config.toml
model = "image captioner"
vocab_size = 4585
encoder_stem = "single"
encoder_widths = [64, 128, 256]
label_smoothing = 0.05
decoder_layers = 12
decoder_fused_qkv = false
decoder_cross_attention_every = 1
batch_size = 64
epochs = 12.6
lr_schedule = "linear"
final_lr_fraction = 0.01
Rows from block 3 of the text decoder, named by matrix and row number. Rows with one number belong to one neuron. Each number is 128 + 32 x the weight over its row's rms, rounded and kept within 0 to 255. All counts start at 0. Numbers have three digits each.
# fc1: MLP up (decoder.blocks.3.mlp.fc1.weight, 1024x256), inputs 128-255
# fc2: MLP down (decoder.blocks.3.mlp.fc2.weight, 256x1024, transposed), outputs 128-255
fc1.661:154163088163130135127133144120094135091117125151133145167161118115122118085086103100120098121174135170146127127130117066166156163110077194087081105118173138093197129092156069159124075109157162154101124123119099143094124112137169066157085178109125182150050165199115105109078165135112118079105163105102139121132140157166159091101159115107134119084117094121154126125152131160125121097166
fc2.661:127173095133107117162143112129154107098132170097151140162132070110136152134103159064114150176146178112114147136086079148104136096116106138141117145158118151194065114143120136158082102177139124143121225117131117157166143173183146128107099160117161116152131131181127051121086128103167148103105107101082101081155113134093106150117102098090104111148137164118129172127082113159180129134123
fc1.662:151217139140152146082180149140133122113059116130136100181100127163117088108149142110123186141146181165160147161100171062126128189068059146110111125105135096056132134152164080161073136091155099150176116114164117134147136125179164113115130086160138176096131154113035173143121111083155113146050101111139109147075142141116113151092158167071161068106153127147112114125167158143149202134134
fc2.662:183201157152151109106097125128098152090140133112130137157122120169172142139168144146121146149164099148089093121157121136060110123077113158141106125162126095107127103150173121139113026175111073104144094146141105152203118139098066150162155134128127159057143136080146081079118106182127192120089112104175130134107137127105074136146047158108180138135141096162184109098112160104098128117121
fc1.663:180168116169140136140186092187110109120129121134150116112152091200136108117137098141154154103147107107158155173155139108127144110153133173151128179128087152115157110140127124137137165060136076141134203136173134050069161162116131115129167071084138112184098157159164123089129122109185139095132092089151123101159138067163074148066100137085122151161201120120154154145083122074096106135071
fc2.663:173102123089092139126123194142103127140158093182124091135169110145152175123098132138137149141042117134168149127080181157140079177109130086130128172166128137156134112174142123156077115127140128137112089155110091104181196177083169093072105166157163117151164091108120125116138119117088118153169132133184144093083127090145067110119137087122122153147080085135155158147161145147121099129115
fc1.664:093166123140135117166148117150217176122130148118147125115155119117094141077207157111101115139171170142087143158145115139116028166152168140149093145132134124185123115070114166099065107131174100146128112093146108199081193124127160136153155082131165082171168156189118066104125185129169115142071150107126136183164168153154158091146145124115138075081176131095129169134202101113117130102154
fc2.664:149154086186126043091103099163137201141156157112105180096080116178104115172090063128056113070155123077145100087178192110147089132086128125132115149076110100086194055175097125085134205117165119181115182173143103143128119182143088109125128110161103083206143156105158130114076148117162054088123128134123126162128150092135168121157163154156150097097151106118054029152150119113126168114124
fc1.665:140139111121111163180139121111129154113070121120121150152136140161139125146137129099156102143126162143113081175123150135119158059134111139105164128121087121112088089159135116107107151153129139109071138148074162112082064145161178160159115084122133125125013190178109147058122115169175146155090108082132090102137151144084153100136160135134174149113180142163075121099084085086120107078117
fc2.665:138163146161086176179135100125177081152118112173120094136122112083173094134158127117103118114156067141170166125123089148153125070107126114156131075174085174141088170130073156116129141150126102128113133149173134146125224170105104203127138176161155103151100140106158114122148099135166115144134087123142124102143141145126133138183159086183079158062140130116101067114123059153136120096144
fc1.666:150139150130122149124144099083096097061170127150068127153136147180149101094149123128126178156120125167187100123152111123168074067179094115083135083108103185149072133124122147087116190104092128147126093151156070073134127113147147112100111107155140139152090097116092066127165154122149074135085170131192127138118058119139138085175130117096173101087133148118079162163113119114103080124122
fc2.666:124125078184092089101067144082138174105131089084101172108193106119148156095136113106178121139133132142102123076140117103163110105182170113105110095116152104130108126153093148141163113146185112141156191137132118117160175147145156074064160162091142110129164130100082112141147149048092176065092092108102101179124084195157140079123121114196120105163122143128153220133172098098183135184115
fc1.667:135134133077131132098168094059114157100126145142125131140103157141190140100128119089110133120186095173075060113094177108134142133166140132169062138165133103108133191112126133147127167109191124089114137153038135122177148161156137125099145131142139164148097157154091105122107197162150120106152107096119154121196119115091107169142127145128095130130173126148119114180087115102148140146087
fc2.667:125142157120101151105142064103114117093115096118153143200130110120113157121091112145136117140135145084146136130111112178140102044097140156169130155174155108144164119127091086074137106123029160171047079131134136092101187116127134122131037115121173162135138113113172114143111108077127113142207092166123132166055107141150109137162067166179109151168063084165120077125129123171083164172087
fc1.668:106171126176175131104195151126174139068200148149116161156128063118192092150108132103119178129120105177157154083143110109194181113210186129182132166109152095128116108118148135137107173145169174109163166167104136126100164139124133121134130127085122102161066160110117100095138067155126114150140123154116154116112136141140131118129130113165155115105172149118079093175105113119080092113092
fc2.668:165163095130042126148148158126125143069135127107156156109118218101129151132143119173158145079072142119094134075086205139110182098130142124164123118076165112060164194117110141108190162179106116126137160142138090126130107107134084086091158125116099031108126113114163081136093131083139132098104102138171128165149132139117144136135168119125144150136112137095159116134141059166112200123185
fc1.669:162152079149162115179093152116153130116133144042125131162120052143162090127049162130089119123159167133148118131168117180108106114135123099100140155113152142116119117105102139152164118153173137074119138143137177185137193093166120184140128218110123081145152138102160123101106112132080098072064135111155176129081078039093121140107154181094199071054171180116113116128178128153132137155117
fc2.669:091171203133148176132134115140096153150114077135119138133137114078082151169141160103201159176130099089090152103103160142115137090169159110102128087140173113146171180051098074104136083143057118119163118186184127093086149157096071152166136119138092186115169063093166116122130166104134118158140099115118043082141173102084095178110153136130103103137153108180101166121121098159097162122113
fc1.670:118158099086133174112167179114105152105099082137139163138139115137137097138116179117158125148152134138139109145139106117152105092131129137146147114084134100144101151062085149115192119069156126195134121109040108077155137149103106143120133055169148110133124098144099118152076176137150106163152105120163152121127131120091152089136117108116155119075187129146080144199117087153065128104121
fc2.670:159096077136145125125117098122122125128167150131127135140092108112139152142114132123080115081112113055066179147124103139155111150139163097120117136213144147068151090211155124148127165242130092199119137117112075111118195108101102161139081122067096131173128130110049117131128045145105196134160125145125129103092139136119121081154149156112170168158122116115137101160069121128117134177132
fc1.671:156131107153191116143121103108132083147172141053115150131159093109169129146125113115144078047118147128138157159121154081177113176162170149110130117126128074124129114095099153068117157120098148132115140098152139148087124135140155201122123125158165088132145186060154156061127156142124127053096114181141077078138159101092193130118197151112111165134165105091116069145085109135120121091122
fc2.671:084126151177131113103132110138106138127163109148164134132141174172143137141149084159122132167099123058105148096165058151149125103116069104154138144110104109105167139070140127094074077147095091123134126127143096158113209171107141141105132093054141158136121113059130083155179056106206081185157113052177156155119099142132145127075122095129165169149114103152193059083149147135121105122104
fc1.672:171203161139156139084094077159100182133144088091119127096114150162117137115091138115101152105088080172121149147110199137180090134151147053044154134123096150173080058136125157125146137097097071092113129097114091132108132134070099122151132138124142140180134148168096094116135101137170186118112118182137202156150093106161166144128155173063150121072136135151111182145169115131107124081161
fc2.672:098074106114108066197152090136133114118151144088089101131161144122135139128180129131232126120119142085154116124114138091093120140182085150110089104130164110110132183135106174135118149148189161197144137147104142108127093122187149103113123067093132135124171135126118086099098120041083191121149116075139096128146138153101070146108082065185099121166101103127159070124175094117123129168150
fc1.673:119094174202141114143168103052160119084130105139101123142221108169172171144183074108084169081158151122235090187135118129099128180162111172128107177077118176140154161120143114123129137193097083144162128124145116148149140138134138155139073142141119115104182080128110078154092150049111135133111122098151087096173168138161094147185136125101122155107100165140098123098087122132117124162142
fc2.673:133150152133107110150131139097110147162159132140142073165148108124034107078146098149128102040175124126218190116173118131082142093159150109083115116080106072182096083190146169098123064150089122122178056134146067109102127170206147119102150186098144127124171155138068099132131150099112159142117098135120110074123153124111062145117119178125114123135111164175142116119140092144128150138101
fc1.674:101121088090116181096147150073150120127208120114112092173107104204109118147100071103100099154121081155102104120122169057133134090114146103127077089061075087098092142159052135170155171156118144177104110127117094048097101100106118138182077119095171187122114118124123114150061142114162118114110150141136160187115092125081081117214166109150128137090162133107116155116075087120107168148096
fc2.674:102105128116131154185127191119123118114139154180113061160187036160173125151142117149114140167181184158116157136068102132137188175123080076115097144138091139163077150096150130091118137086165123123100109135104157160112178105105148169110166087121160135191129161172163098166181098171189139068110082110149202154159146135080106121143101097137128128208129109180081165095103105109171111139152
fc1.675:129142180118110142153145100112126179044104125142182163094208116121133079101116145068144135037095130083120143154148177129079059119154158129195142173122107117115130086094148127083131109156134085094096142150169084099169146127208153125130151129112181109119117151146115183086142118097121129113120166105151127068128173179131115088124124126129185072147110096133096141178153137146060100062101
fc2.675:111176142132150106132108162121133124068115132091110110155146115045148091170164134180163191182073107184103165155190167159222126121198163137106116127143150092153159148124128132107112095061161119132117116123123113125133112113095107117153094062073131110145079096122102091122095101163100119103109097110110126127118142165087100127144113098163092088126149142090145142194161167164148158120127
fc1.676:108153194152172163122084086134153099148069116127089165068160063107138123125114179147112118147140132121201140154090178121151085169112088161137103158141080164081145186118102057140139066129127142127184155176132160143148168111147162136158123138122203064111178144078076133147107097102073140122130116147149185154122179159156194120115134116111086132139099149103152091116165120193118154120127
fc2.676:144093136178132182077143166082102091135057135118152095115150122105125115148105143060126092149162101119123128096184144148069146123160128064116144159094146122202127184105190177193175136118143141131136165154101072159111125091145147113126145126167114182178061128139100143158169106087205183095074077161111150113119125119121151118125100106140116123119162106103089132164171161088153089189175
fc1.677:111166170160076156146166141088099144078101145096142131121125078148098084170192156139133115066126147161099123121070176140159104102137092080099112106134139110132136185096097143103131093142089117137152164093090126148139137088122173091133086158147118116160150163115084126158088203101147141120179205089161074091141084120159104092122153100167161098122150146091129074125149134131092114111151
fc2.677:099170151181079074159120117156190100141115086185124167108139135165175144067131158162116131150157123146161116154137090155150100118185102113093084139106109174148110162148036153184148045157105138116134134104106134189130141141110165126227118114120092080127105092132157161102137117132167110118137146136076178109150142180082082123095097182162116133102120079071152169083146109091092113128143
fc1.678:170165137089155146093038119180139126124118087143119140131139051119172140130102149140104104144146126064152192079131144084112148175151196162095126086134095108096068151145119142156152165102104067104152116126101155074178103089163155139121151125125107149187146175140098113091154126169144122124076157094118093171135094133150122131121120123077094092038083142181141162149133080143077124097143
fc2.678:116107138194119135090121098107175097120139160111065160129154085129047078089122111122158133112095065167145171151158190109197162153121105146141132139142164094101152128133105119107158136086091094120132146121185132102137083137103167164145156080157152157147089129116062099070145143088134126201135059121148118152160151141140106094092151126153124133110164166106135078125138129119130079047118
fc1.679:117083154117152195086123155078087154137173131148113127176094111150119169133175085115114119100193117134112174134159102187124112151120108134131092080132106160078160144106138146099133101123138146161117131113150091077106130133189159134080157136137175103110174102114127087161096104110101192122122167131137171138165137160154153056130143046137171124140140105107093126058136150163195121154089
fc2.679:050123129096192150102113122141127116129153165101117080124143109097108133121155123120083147065145027106102183213178172102115130154115146124096139126116087124131093115131138191083150133138112132118112126075101167034158187106142142091137096122097142086196105233163157106147125096192198104106099082135079163138076119163112110173143136081123105153108086101142140094085119171165173146136144
fc1.680:112118151135144156110089080131109153151177096107119114195139101063112137108144168110159098069179103128137142152146105173116118134151093145118109146111091125090133135114115108132140129137171096109166142168131139116087073190171118126162182059165152097124161177127140139052134155163114131148076185159144088150091129161103138099160130193169127151088170157131103125156083140138080153142095
fc2.680:141090055128143000155133105152120103132140200141061151114132148122148114154163163135153132112150115071138169128172148100095157090147141129173145133114134115123104203109138040099164139153164135096088156162158172163161123134161084117116190127128067113105112129110103112117119117141100091124103110117132089187122082109097152134144112173137151108150118149114022129116171118101135092121085
fc1.681:103100150072137124114106065155130172160122092106144075121142090154109135117175215092135138162174130134120198185102147159089094092096083107069122153143147110083103178066148182121155096064099086122126134128099135129160096128174129068111145205230137165117171156121161114099126106137094098161102164136184133071137080116150182190127150132082145141131118090158101168100122131141158058104114
fc2.681:129101094123085156133129102151124100114137200170116108096158133077153110146154118067154129115104168129082121157119140135159095121125095129145192082090099154121120142179128084118139161172159214170053092141160134134095110106109181156154093077131084125141134141128086152147151133137159125187190131147157095087127124094148165091079171160145080106131123139131155125156159156086140117125125
fc1.682:097120136102165141131167101118113164151130158122124080129167072151101183130101146145092164147179133085149053146177179134069108155120144155092115140135179131131194088085092124091137135120132151112132119148147137153111131149146165158178007107149177100210126150160130114158087121133126155102072127125115181069166151108136234093093182093101080174147154125120131157107171133120101120139129
fc2.682:114146095103095117142097130129080171139117127091149155130179165101121157102121112108106122193186179134098107107140130147101112095089149140127158134072114136191074150096127174153121114141124155149126108117194105167111021101149136086042119113145095153185091163124087121175112183131089138123108160150152152090151083124092145136132121050143069131085124127123142170179178122170191137138148
fc1.683:129152033160074110076134129137096127137119061116162088121081131155127145139090171143098155115122131138137099119143149140195107197117121136149129122130147156193150062158100173164125128139112162142142098117134140178161163056153133118094095162076135145185153144146147110115063149090150113110103156131154108186086079133131193121164176107075173103098189112132156135113157140154183134127168
fc2.683:155173135129129189174132143123099167114150167159116174108210140100103132178119136156158117112134182143147114155094169108114152137135107070135100143149154134082146171128108114092131153087090095199124132153149178134087161206147100143203131114205123128121129071090112149147169120116121096116076108153102112064113159140176106141140097142142135095087114163128135128117122076174094122130090
fc1.684:097174125141195164079114128135155140114118162186143106069095114203083165192119100103097160113143154089094101177147192088126148104156156133100050125105108185130149186119112142131081134168125122143108068096108116136134158135157110090167127096135187093145123124119132174067115129121108105186135201103152096147114146155145117145141108107105159127160090116093103107134145074105062114128141
fc2.684:123127099182109177109114131135113069130075144108177122136158093128162155162157170113081164106131161162136129145116128133094102144108105172116079152138223137080122144127143100085147160170127136134161171093056139102179171082100169118176148103165188200112155152154103093082173155134153126144139117143074131143047141149084114168123161143149056130100134090148186124127124091084110173163107
fc1.685:091107144125161200113092153100082156083121066130156073138124148168122122085106110177102109134183127150103077082114145161186135106145104110137026076133129127065124141108178090162171097116147182164088142114160064100166123114078146144072136133126212105164085126170211149178065117163148158102153130127126111124094138139103106156174137158117193084156108163176151119101100135148114100152131
fc2.685:114167145076176072079145122176185117134138095122115155174143148127167122053187154107141174128098112124152085143104148079106174216152096100148161156068143109150121131136136155056090149126057121153083149180132097141123086167135141155105115052103116120112092157127106079129125183123169141161164176128117102145169110102079157137143065124140102123160180141164121159092082117094158165130068