Rows from block 4 of the text decoder of a small image captioner, named by matrix and row number. Rows with one number belong to one neuron. Each number is 500 + 50 x the weight over its row's rms, rounded and kept within 0 to 999. All counts start at 0. Numbers have three digits each.
After each neuron's rows are labels from the 100 texts, of 14976, where the neuron reaches its highest value: "tokens" is the input token at the peak. Only what is clearly more common there than usual is listed. The data: photos with spoken descriptions (Open Images, Localized Narratives). In brackets: how many of the 100, against the usual share in percent.
# fc1: MLP up (decoder.blocks.4.mlp.fc1.weight, 1024x256), inputs 0-127
# fc2: MLP down (decoder.blocks.4.mlp.fc2.weight, 256x1024, transposed), outputs 0-127

fc1.727:515513486567428572489463404444567530586561480533528421439568481448444536521453446618426443497495534529506624509563542514575530495445517379541514538550523477430513536546543462388617496517541511485453442446489449519491391511491489502433501534495527431532569535514496499543588471485450484512491369470478548475461480467575523515557381539430547498416566479518455559545434585561507447520532
fc2.727:475470555563439511499492510514558501466453444588546539493499595525453401470386422448563493595498459569486424619526518494476509442416554468518523472532474473383557514566468522444490521434508479519513530424529506547565616516397565436507580492502400568564413479469586540497509494485457491494538538511442528482479536539530519468606528507511482539470400530506498531430522522422444564582546
tokens: "table" (39 vs 0.4); "chair" (16 vs 0.1); "image" (11 vs 2.4); "woman" (9 vs 0.3)

fc1.734:509565543577410461373469548435421550475413592515533420477483492508461487511485558591487509433541525461518593563476518521563435558456486445469543578436525482521552502494478498548621545495470454427444573512490426464533510493590523479486495505525500517506531448501500478527460525528494437492515447463512538534497417490551492546483440489549372526525532529624446586501457579533449541525430
fc2.734:426471564581466561481449476533487451465474549492551455508528518576583514437409492500543521468494444495487508620551470521545432490385530492434414448459489479516461457533572462518558489479433564554500495462493478467463490509515576463504467532438501653500459530479518489511431447490461458438606566561526585556542506659491468504456525475442468562489537475659554551492476455464430483496456
tokens: "picture" (12 vs 1); "of" (10 vs 1.9); "cups" (8 vs 0); "collage" (7 vs 0)

fc1.698:353476509447523575413520418529593571514481528562476485444489486490458475448521579436471494395552496534575453474477548517481499475576516382555468475547534523432498494484526522515494441413494552430474624552487446486516503400541515470526453497452511565479518528494442539583637465484555489489493484441513566548516527523509551484586469429394461478491527493427462569536450480540504486492610
fc2.698:509421450496563511573467446512541571429509569433518580513578547409474546503534506535539521525550516556451592511540477540425383505463515476538523482506466517541528533518467579462483522552497542606573444499468482407446495486462428555494449418548457513519441469547414567452542462519574510488523469602412530470428530553509444532495533527533512577416416523546506524508537497464410441471536
tokens: "," (98 vs 3.7)

fc1.134:564439487531517519609506439417504553503535446469631502400494471521432521493507493448452576464543586514519521522506507390532486425507445525542452520573430519503501523477564506458513493438480537544471428503416439524523495554570558563494454549490475585474533495398586377473520528463489618539552477528512549506417521588515534554502481524467531499545480518448393482499450560451457503517512
fc2.134:496503573572475508528452521537461479454385592484464534482574506559571456469428489490553420471421493600554494532554556571456439488373447464561449497476472453540577485418527504476535546552441434538501482520483551484561468452453484501443562470443534433535538440608531446476592455522445572524477569397601499479441476484572438477524529536507449478452470490486485616497541493477553528602455
tokens: "them" (33 vs 0.2); "him" (11 vs 0.1); "her" (8 vs 0.1)

fc1.663:471514528495513478540523464547450616528553504523564507455446476590446516474544531467544532463491516493513451565519477516514510441522505502567459554495546553545493554451490459477459515437456472354559476427472503561519526492588534475484458582440485569538493562460499531475486518494487593457517474470497514513501450506540562499469543549522414520568497511530507432406521512573529541554563
fc2.663:495400509449566556548457413470474525584483422574552444544557487404551471547535485474578505542497465551531532525608483355535455585491457524418499548474411563494529524436518479407489494372379517489481475591562458526459557452435534473562580490586554381508545544498503435488530576496503528482517469552436498520428507522615536529502500432482506567483527569468457493506462458553484463543514
tokens: "," (23 vs 3.7); "there" (19 vs 3.7)

fc1.506:545561467478516512535545431511500518478486543482482529431384465482616568493576506509475523515543431518607524440462485463580560527614571497539467452517501382517484510432574495458538572572431439420580543494539429431501433509548505596565538552607508533524515489463539491472450504541486483459454446481513516483546531559466485514543493546535366493584474464478448496422535458592571529535487
fc2.506:481498565483474580515554572497567542423498470480478463382533467493431527394542554512504547505493542451488463502508608555386475501429477552537487593475567531479447498448497463496468446491494491509490508488383534589535523456568506417514588489401491427522505468514512558495468479435514563527520638548513559576480455460515451483504561435481597488497514475564481509513439553572494480457441
tokens: "of" (26 vs 1.9); "few" (16 vs 0.6); "in" (13 vs 5); "a" (12 vs 4.6)

fc1.158:547438521517446598532430525463558472487563454433515518453449504525523524513507566549519587566498438483471487482431610504464418491555442484568466531565502537565480495477518559513542440489426548515414450456546536411516380544554491473477396493533551556454487533476551466506534452555422521578503450472566443469523454580448547522541463598493498538499551457436553496401429488486399435474551
fc2.158:522401384440562453450459521453539369434598540538545554474501524553548551550427468534552502524456466489483523536475527446471552482535566453451503425439483486520499493385499499488446468489518578429552562440456410383630539501551559523471544451481487508512471507445516372499542503500428482511539501461517520520481530450564489480486485511507528576404455507546464534504444501527532523441549
tokens: "table" (43 vs 0.4); "the" (24 vs 7.1)

fc1.280:427490559595522467474558440467436503535570464464517499466498580612510458458511468500542434445574533569494532454473488499556542537511447542392409581501507457469448494507463509608578499549505545475550463377510464362479532531564496517466454565429543502602501470552435592516513389550450464470497555401451534543499540547524565412504508487453520519563467544506488560487540469515543529606467
fc2.280:492537525461422506423566547563515535482538560527538528594483424393435418501552512574438464537431492537478493551554465478489463486448509591600470522526474528568522406542509511502469409471545584539507587497478584573489595563427557538548524490628535499466570593558509509509551478374537433541471443516421403405435465453365476454439570506481507531473578595490448478459508496560496475501540
tokens: "them" (28 vs 0.2); "is" (15 vs 3.6); "it" (7 vs 0.4)

fc1.604:538387433516491514451487517488517566482494478615538498447400547487510475429456494517551546515533441487515515509430576510488493583401530503643620518495534448576557429426568459524519461467521503496458433543557514459465431481485533566444525511508517456543576492557472540482500476491521553512562556635534468570499490529558445573522489535374466412465620500473440495449549487517503382517514
fc2.604:479601501430404566473581483511432532495462447524523469487496434512531505516434503478541510471404518455551508444499514557552519453528505551498386413481485502483434460582441532475440485496569489481478446528511534488474495489479560612491571566516433526538506561478553577488505533578494534542354498417422515549449504421467493420546541528482522493527575442462466544596410492489593524452505
tokens: "of" (36 vs 1.9); "in" (20 vs 5); "<end>" (9 vs 1.6); "wearing" (7 vs 0.4)

fc1.612:474573542587556526524474524500441509432490479532511423474525441539535557512557508478509525491555488533470599605456494484521473573456435501448461577583501474473494527509432545502667493525496523456525449497513503537450532472502517415491496512458527511500416479482514546417532436607446583491418413459511516542524476485585549531485484446491514469491500311566518446529536479509430448478546
fc2.612:615527467524529501528473478503596496563574524440499451469516478529601479539422516479561493506531554469563554539435459460543499533485517501539432417507460505453547529527467575443528410435543465488423530513499571422462491497400619520532498463501552532540464502593532546507451407396447611477523513454435478589569475474539427477377536417523459468492479513524490541521459491587623449515545
tokens: "," (80 vs 3.7)

fc1.371:435569461508511464577606504532509503497503523553506485483529495526547503550542496600480521454587495482616519489518488561583481438447405581508444494495550537575516507425463517533574484484510520433537649479496560427527458564495498495506474578486495543477445474398453484544391497483479608490515456526551568529533520478588546568504451470481534536563437509542454449455470461449475492539465
fc2.371:564557547448520472517498481512538449545491484452533552433505502492568515600491373466550450549520547528421581539434566477492504487451409576558429578606543497536563554480452594502486489478492486554424531512516545473403538469454483614553541505428573490532544501476418627437511552503529516554588577506476536504469499518491474489621492538496490491517452566504447463579461445488496425467451
tokens: "," (24 vs 3.7); "there" (20 vs 3.7); "few" (13 vs 0.6); "a" (11 vs 4.6)

fc1.543:552448497528552497469573441517465517471518514466481560492453472499541460522487569444449557498630552535466561593447393488522519536574429495463453598581582550514487486520568434435584475484389518415454493428568507451479480474460465480442517551440459482614437539496454593561511462515499495487488472497592505529500448501478504486601539563420537449542516538469433457569483481475441530515413
fc2.543:536596599449580446545521579515538491467541510426365453520498512566441425438564472451383535526547461518475561533521435530488456469462527511414504590502618545437553489572553539463527515477514578541478485457502510541419498471470448513558524528515488522522466429456482400450453531498487484411474474437541505544528408512538434407526485485499489557491634564494535528464457493506554497518506
tokens: "them" (60 vs 0.2); "the" (34 vs 7.1)

fc1.352:475520481533505538425502553481534394455535468459582403491466506464484534471461493510370493541580475531524460453533519510438512564374511468508491544497625519529475571475515540448493508551509448559466495455518519446406585609518544454465461482480539461441408542526515494491520446495555566550565445466561577529504402474492492539497402488503508427493479453536500509450538418449450528469513
fc2.352:518411570563422499546489462536455533414456639618608490520471417450492544432430499477468615549429440546586414441420446515526530596394505583501480466552506458466512442482456525568479525484402538535446407513505446496435494560437612503580539547498576548525549585507498531557498543446493442446614550478456495537463418476439616533478611567464524577529574508436455457594652519542479420532512
tokens: "picture" (10 vs 1); "reflection" (8 vs 0); "clicked" (7 vs 0.1); "holding" (7 vs 0.5)

fc1.713:467546478487487513455474509512542405436504569539543487417535553552465470450496525517441573421544540547517448488434474557506502539450499534458451502530533494447505455382492528699495487462567484615443442486418484376505504473556478470602539570526626489543502479469512503641493398517532562581529495438466508442521430459493523485425511563496472552538541532561435538438518426475500495446407
fc2.713:527530558443576445524539520491478473562452556582509555495548492515494403521510542441458529538459494508482446618519497573467436468526521473502457564699451473486544444418424577524527512520436550507484501458460451489499581447457481587455574539516485532526455519426444483480421492403546407478496542513458525514511557408436510561498492549501438490454538501506500466574517514447486502630523
tokens: "," (48 vs 3.7)

fc1.692:490442557482363547485508406439432539463571494473498568513486542544507507473489571561457592546524509449494479491515510506535515527389574430530381515587602449476542515454489523509472496498367545503542422476446440440535507478469474443536532456426512481480474463453512439508560384437505464511550472547519527460416468539516589476508528450568446529503596488508455459478518469556476513566528
fc2.692:504483537505512561557429583463484481464497515476460438492468471434558530502506563511514528479581411465464473590594562533546492493503476456439548534490482465459560562470500493560472519478505493492572393458348557522519437498536607506521532532576532596490487459494416529381400503503449495477539506469536566565483491458441498487578440532609456539516615480488511484560447455517540551531428
tokens: "them" (25 vs 0.2); "there" (17 vs 3.7); "where" (12 vs 0); "be" (11 vs 0)

fc1.732:489558524517508512504452433450481497509549517606602534471524497421525593455549480494493533571466531500513454520493471495478590540510572482546585531557558496477418456552487458566462430467427497489535469464434586484431417496426594510484573469489501430465593520510497450450600472460587479446544416472494485528477427434465438512449517533471450464483603518555497506497458494472506518498529
fc2.732:453548565557513474590484529409498461630504438446556563482539526470476512499471377520583475411524544510457453492480500606455562521482432528490516561459548613462451434469527482566539437525526441501507528556488511533428496501558546476440439532478504437452475487539525532605493401506491472446537531540477523527544456493454512433543465531505511478452525514525499388470471448557498607482522
tokens: "there" (22 vs 3.7); "sign" (12 vs 0); "image" (7 vs 2.4)

fc1.95:479475375481385437491529414416568511440504464450551425466415600534492521522497430542471434441489531478487526498569529574471467499441442494547516527554476443543518555437511586508576450548542484456492549473514548444466535584617542462406470553480547559570448448498505580519512462501493495518477468486546461526602456530464621525512407552428473603487512499497491513507488415573508464479443
fc2.95:538527490513488441466550429473558520464526491618511520517444479530515466517474485485516477587435428506459582430461411508495503489518574503488511452546566527550481401549475501450376460511452485493408527457521471534495534413478524619520609439438517461493526501517542505517432564507500559530535596538503550477474596468488509436475406494532544457569501476503484454563518546462526551563559
tokens: "of" (80 vs 1.9); "on" (10 vs 2.5)

fc1.558:494442547552499436495459535455514531503542493465484505492440509525553514404445479508418464475519544483514472501478547516588531592476493555422435560552519528541534491497475460495458522495469508481458434417591448467538465429554559466428414442486491532528578513578531464558498476449589588424433515552531568489464592444481508491555510617510480513541515505483354516458599459520432447536462
fc2.558:471491534485543452504547495470493467505470504543557370470564615597590522525451517480458532426534490526498426493424446495443460457500482577495436512481592504551389466475464484434589500490551451493534504530484501526568519501532472536601613519504471488413536548496647524429525534460428412490443586503441457521599489492515507534582515468440468471559454438441539474530507489538509612497416
tokens: "of" (26 vs 1.9); "a" (20 vs 4.6); "the" (19 vs 7.1); "are" (10 vs 2.2)

fc1.315:407518526475502598545514535453513497522459567443517525433497530479475540378456534500497457439625536468508442475498534485539438564501468443470531556495447500463483523478481497453566454437565636514445516568492499516451516497510507500460541451521527495482544534418485514524563511552588587475478506489477613502533490475571531426540492448484460425506481426588529477468457557466495453515555
fc2.315:415443515416579513511501425465534536495532539479533448502602597553519603544456558514428520586475438536548541493520540497441475475440453467504480463513482439492413508500437493582550454558376514478549491452426504471533502467558473514521553502559528476512461493494482549545617442477478464570594495629444492503421468463480561550532589437475395543450454522520495614437576447558465432544555
tokens: "," (89 vs 3.7); "here" (11 vs 0.3)

fc1.369:501595478537519546354504563528546587476547470520472514511478491484503461414480634469456524512521494517513568442613576545515529498526539514529470507536618469462439567460526498496548582463483501574516491436443469459569412436544541572497496478570463529558565545531588459533612436519551493453450472504544540493509497544506500481529517499557496389572519501466392496441538554485474524532514
fc2.369:456498470575461563468514416405418498465589501513515467509450598567478465611489526440454529484465467506528481477428462478541485577507486548561504511555412440433548493513470447509502377421436491359474497496489438516466535542459463544518496493399527519579567464567488448531445566498467427582504507394560580459586577486552626516464508479494505585528458514529503489450500509535503418539401
tokens: "table" (11 vs 0.4); "dresses" (10 vs 0); "tables" (10 vs 0.1); "trees" (8 vs 0.7)

fc1.309:466535495524460514475559582523472474530433511428503502454485544500475437412482441564539557484521615540521566576549467521501421546535497426587537490483523497404454512405477490429567491515567585560465598503462488379500465464509540405460492518496609535456508508494554469524527503595459611484480443506488495550554492429551539517611515447496481421499503454462499498521388560455533485505534
fc2.309:509523377481520552519571401506444574561533512593487455487551418366532532534536493472529395471503485529450575482536459539498469520436449523435466515499407497526563491520543495553496512509451493542462480523581498493429527547457501517555445404596528483439488438587503467545563390590372488499522470554487428504483472480558540496559552506453480489501415582456450539442447558475498521528484
tokens: "," (38 vs 3.7); "wall" (10 vs 0.4); "ceiling" (7 vs 0)

fc1.41:524440367542500529546527413459562568542509532520452495535399500528476518515488513412418538387493482406492603481442559476573475552521580505515427548529459456555487556483649480464452574524502461487569495555498572491576547459547593539470481526475460445488445532473640467470572473461532553529451459489499557404553556596463421512449489518526488436451565512512503546433487461524508498522501
fc2.41:475540544462474505505526520514491482430452486426467464491466528509528553500408568497509543502446513559623515443431482531568471541461622568598417426472410448453491490458458535468439496492512483518529552470489513523434501448478564516428518451455465474444528429542497548572486381555500576445475550536535475495500425412489576461422478420475540528584491479441437515530535424554554494451570
tokens: "of" (54 vs 1.9); "<end>" (36 vs 1.6)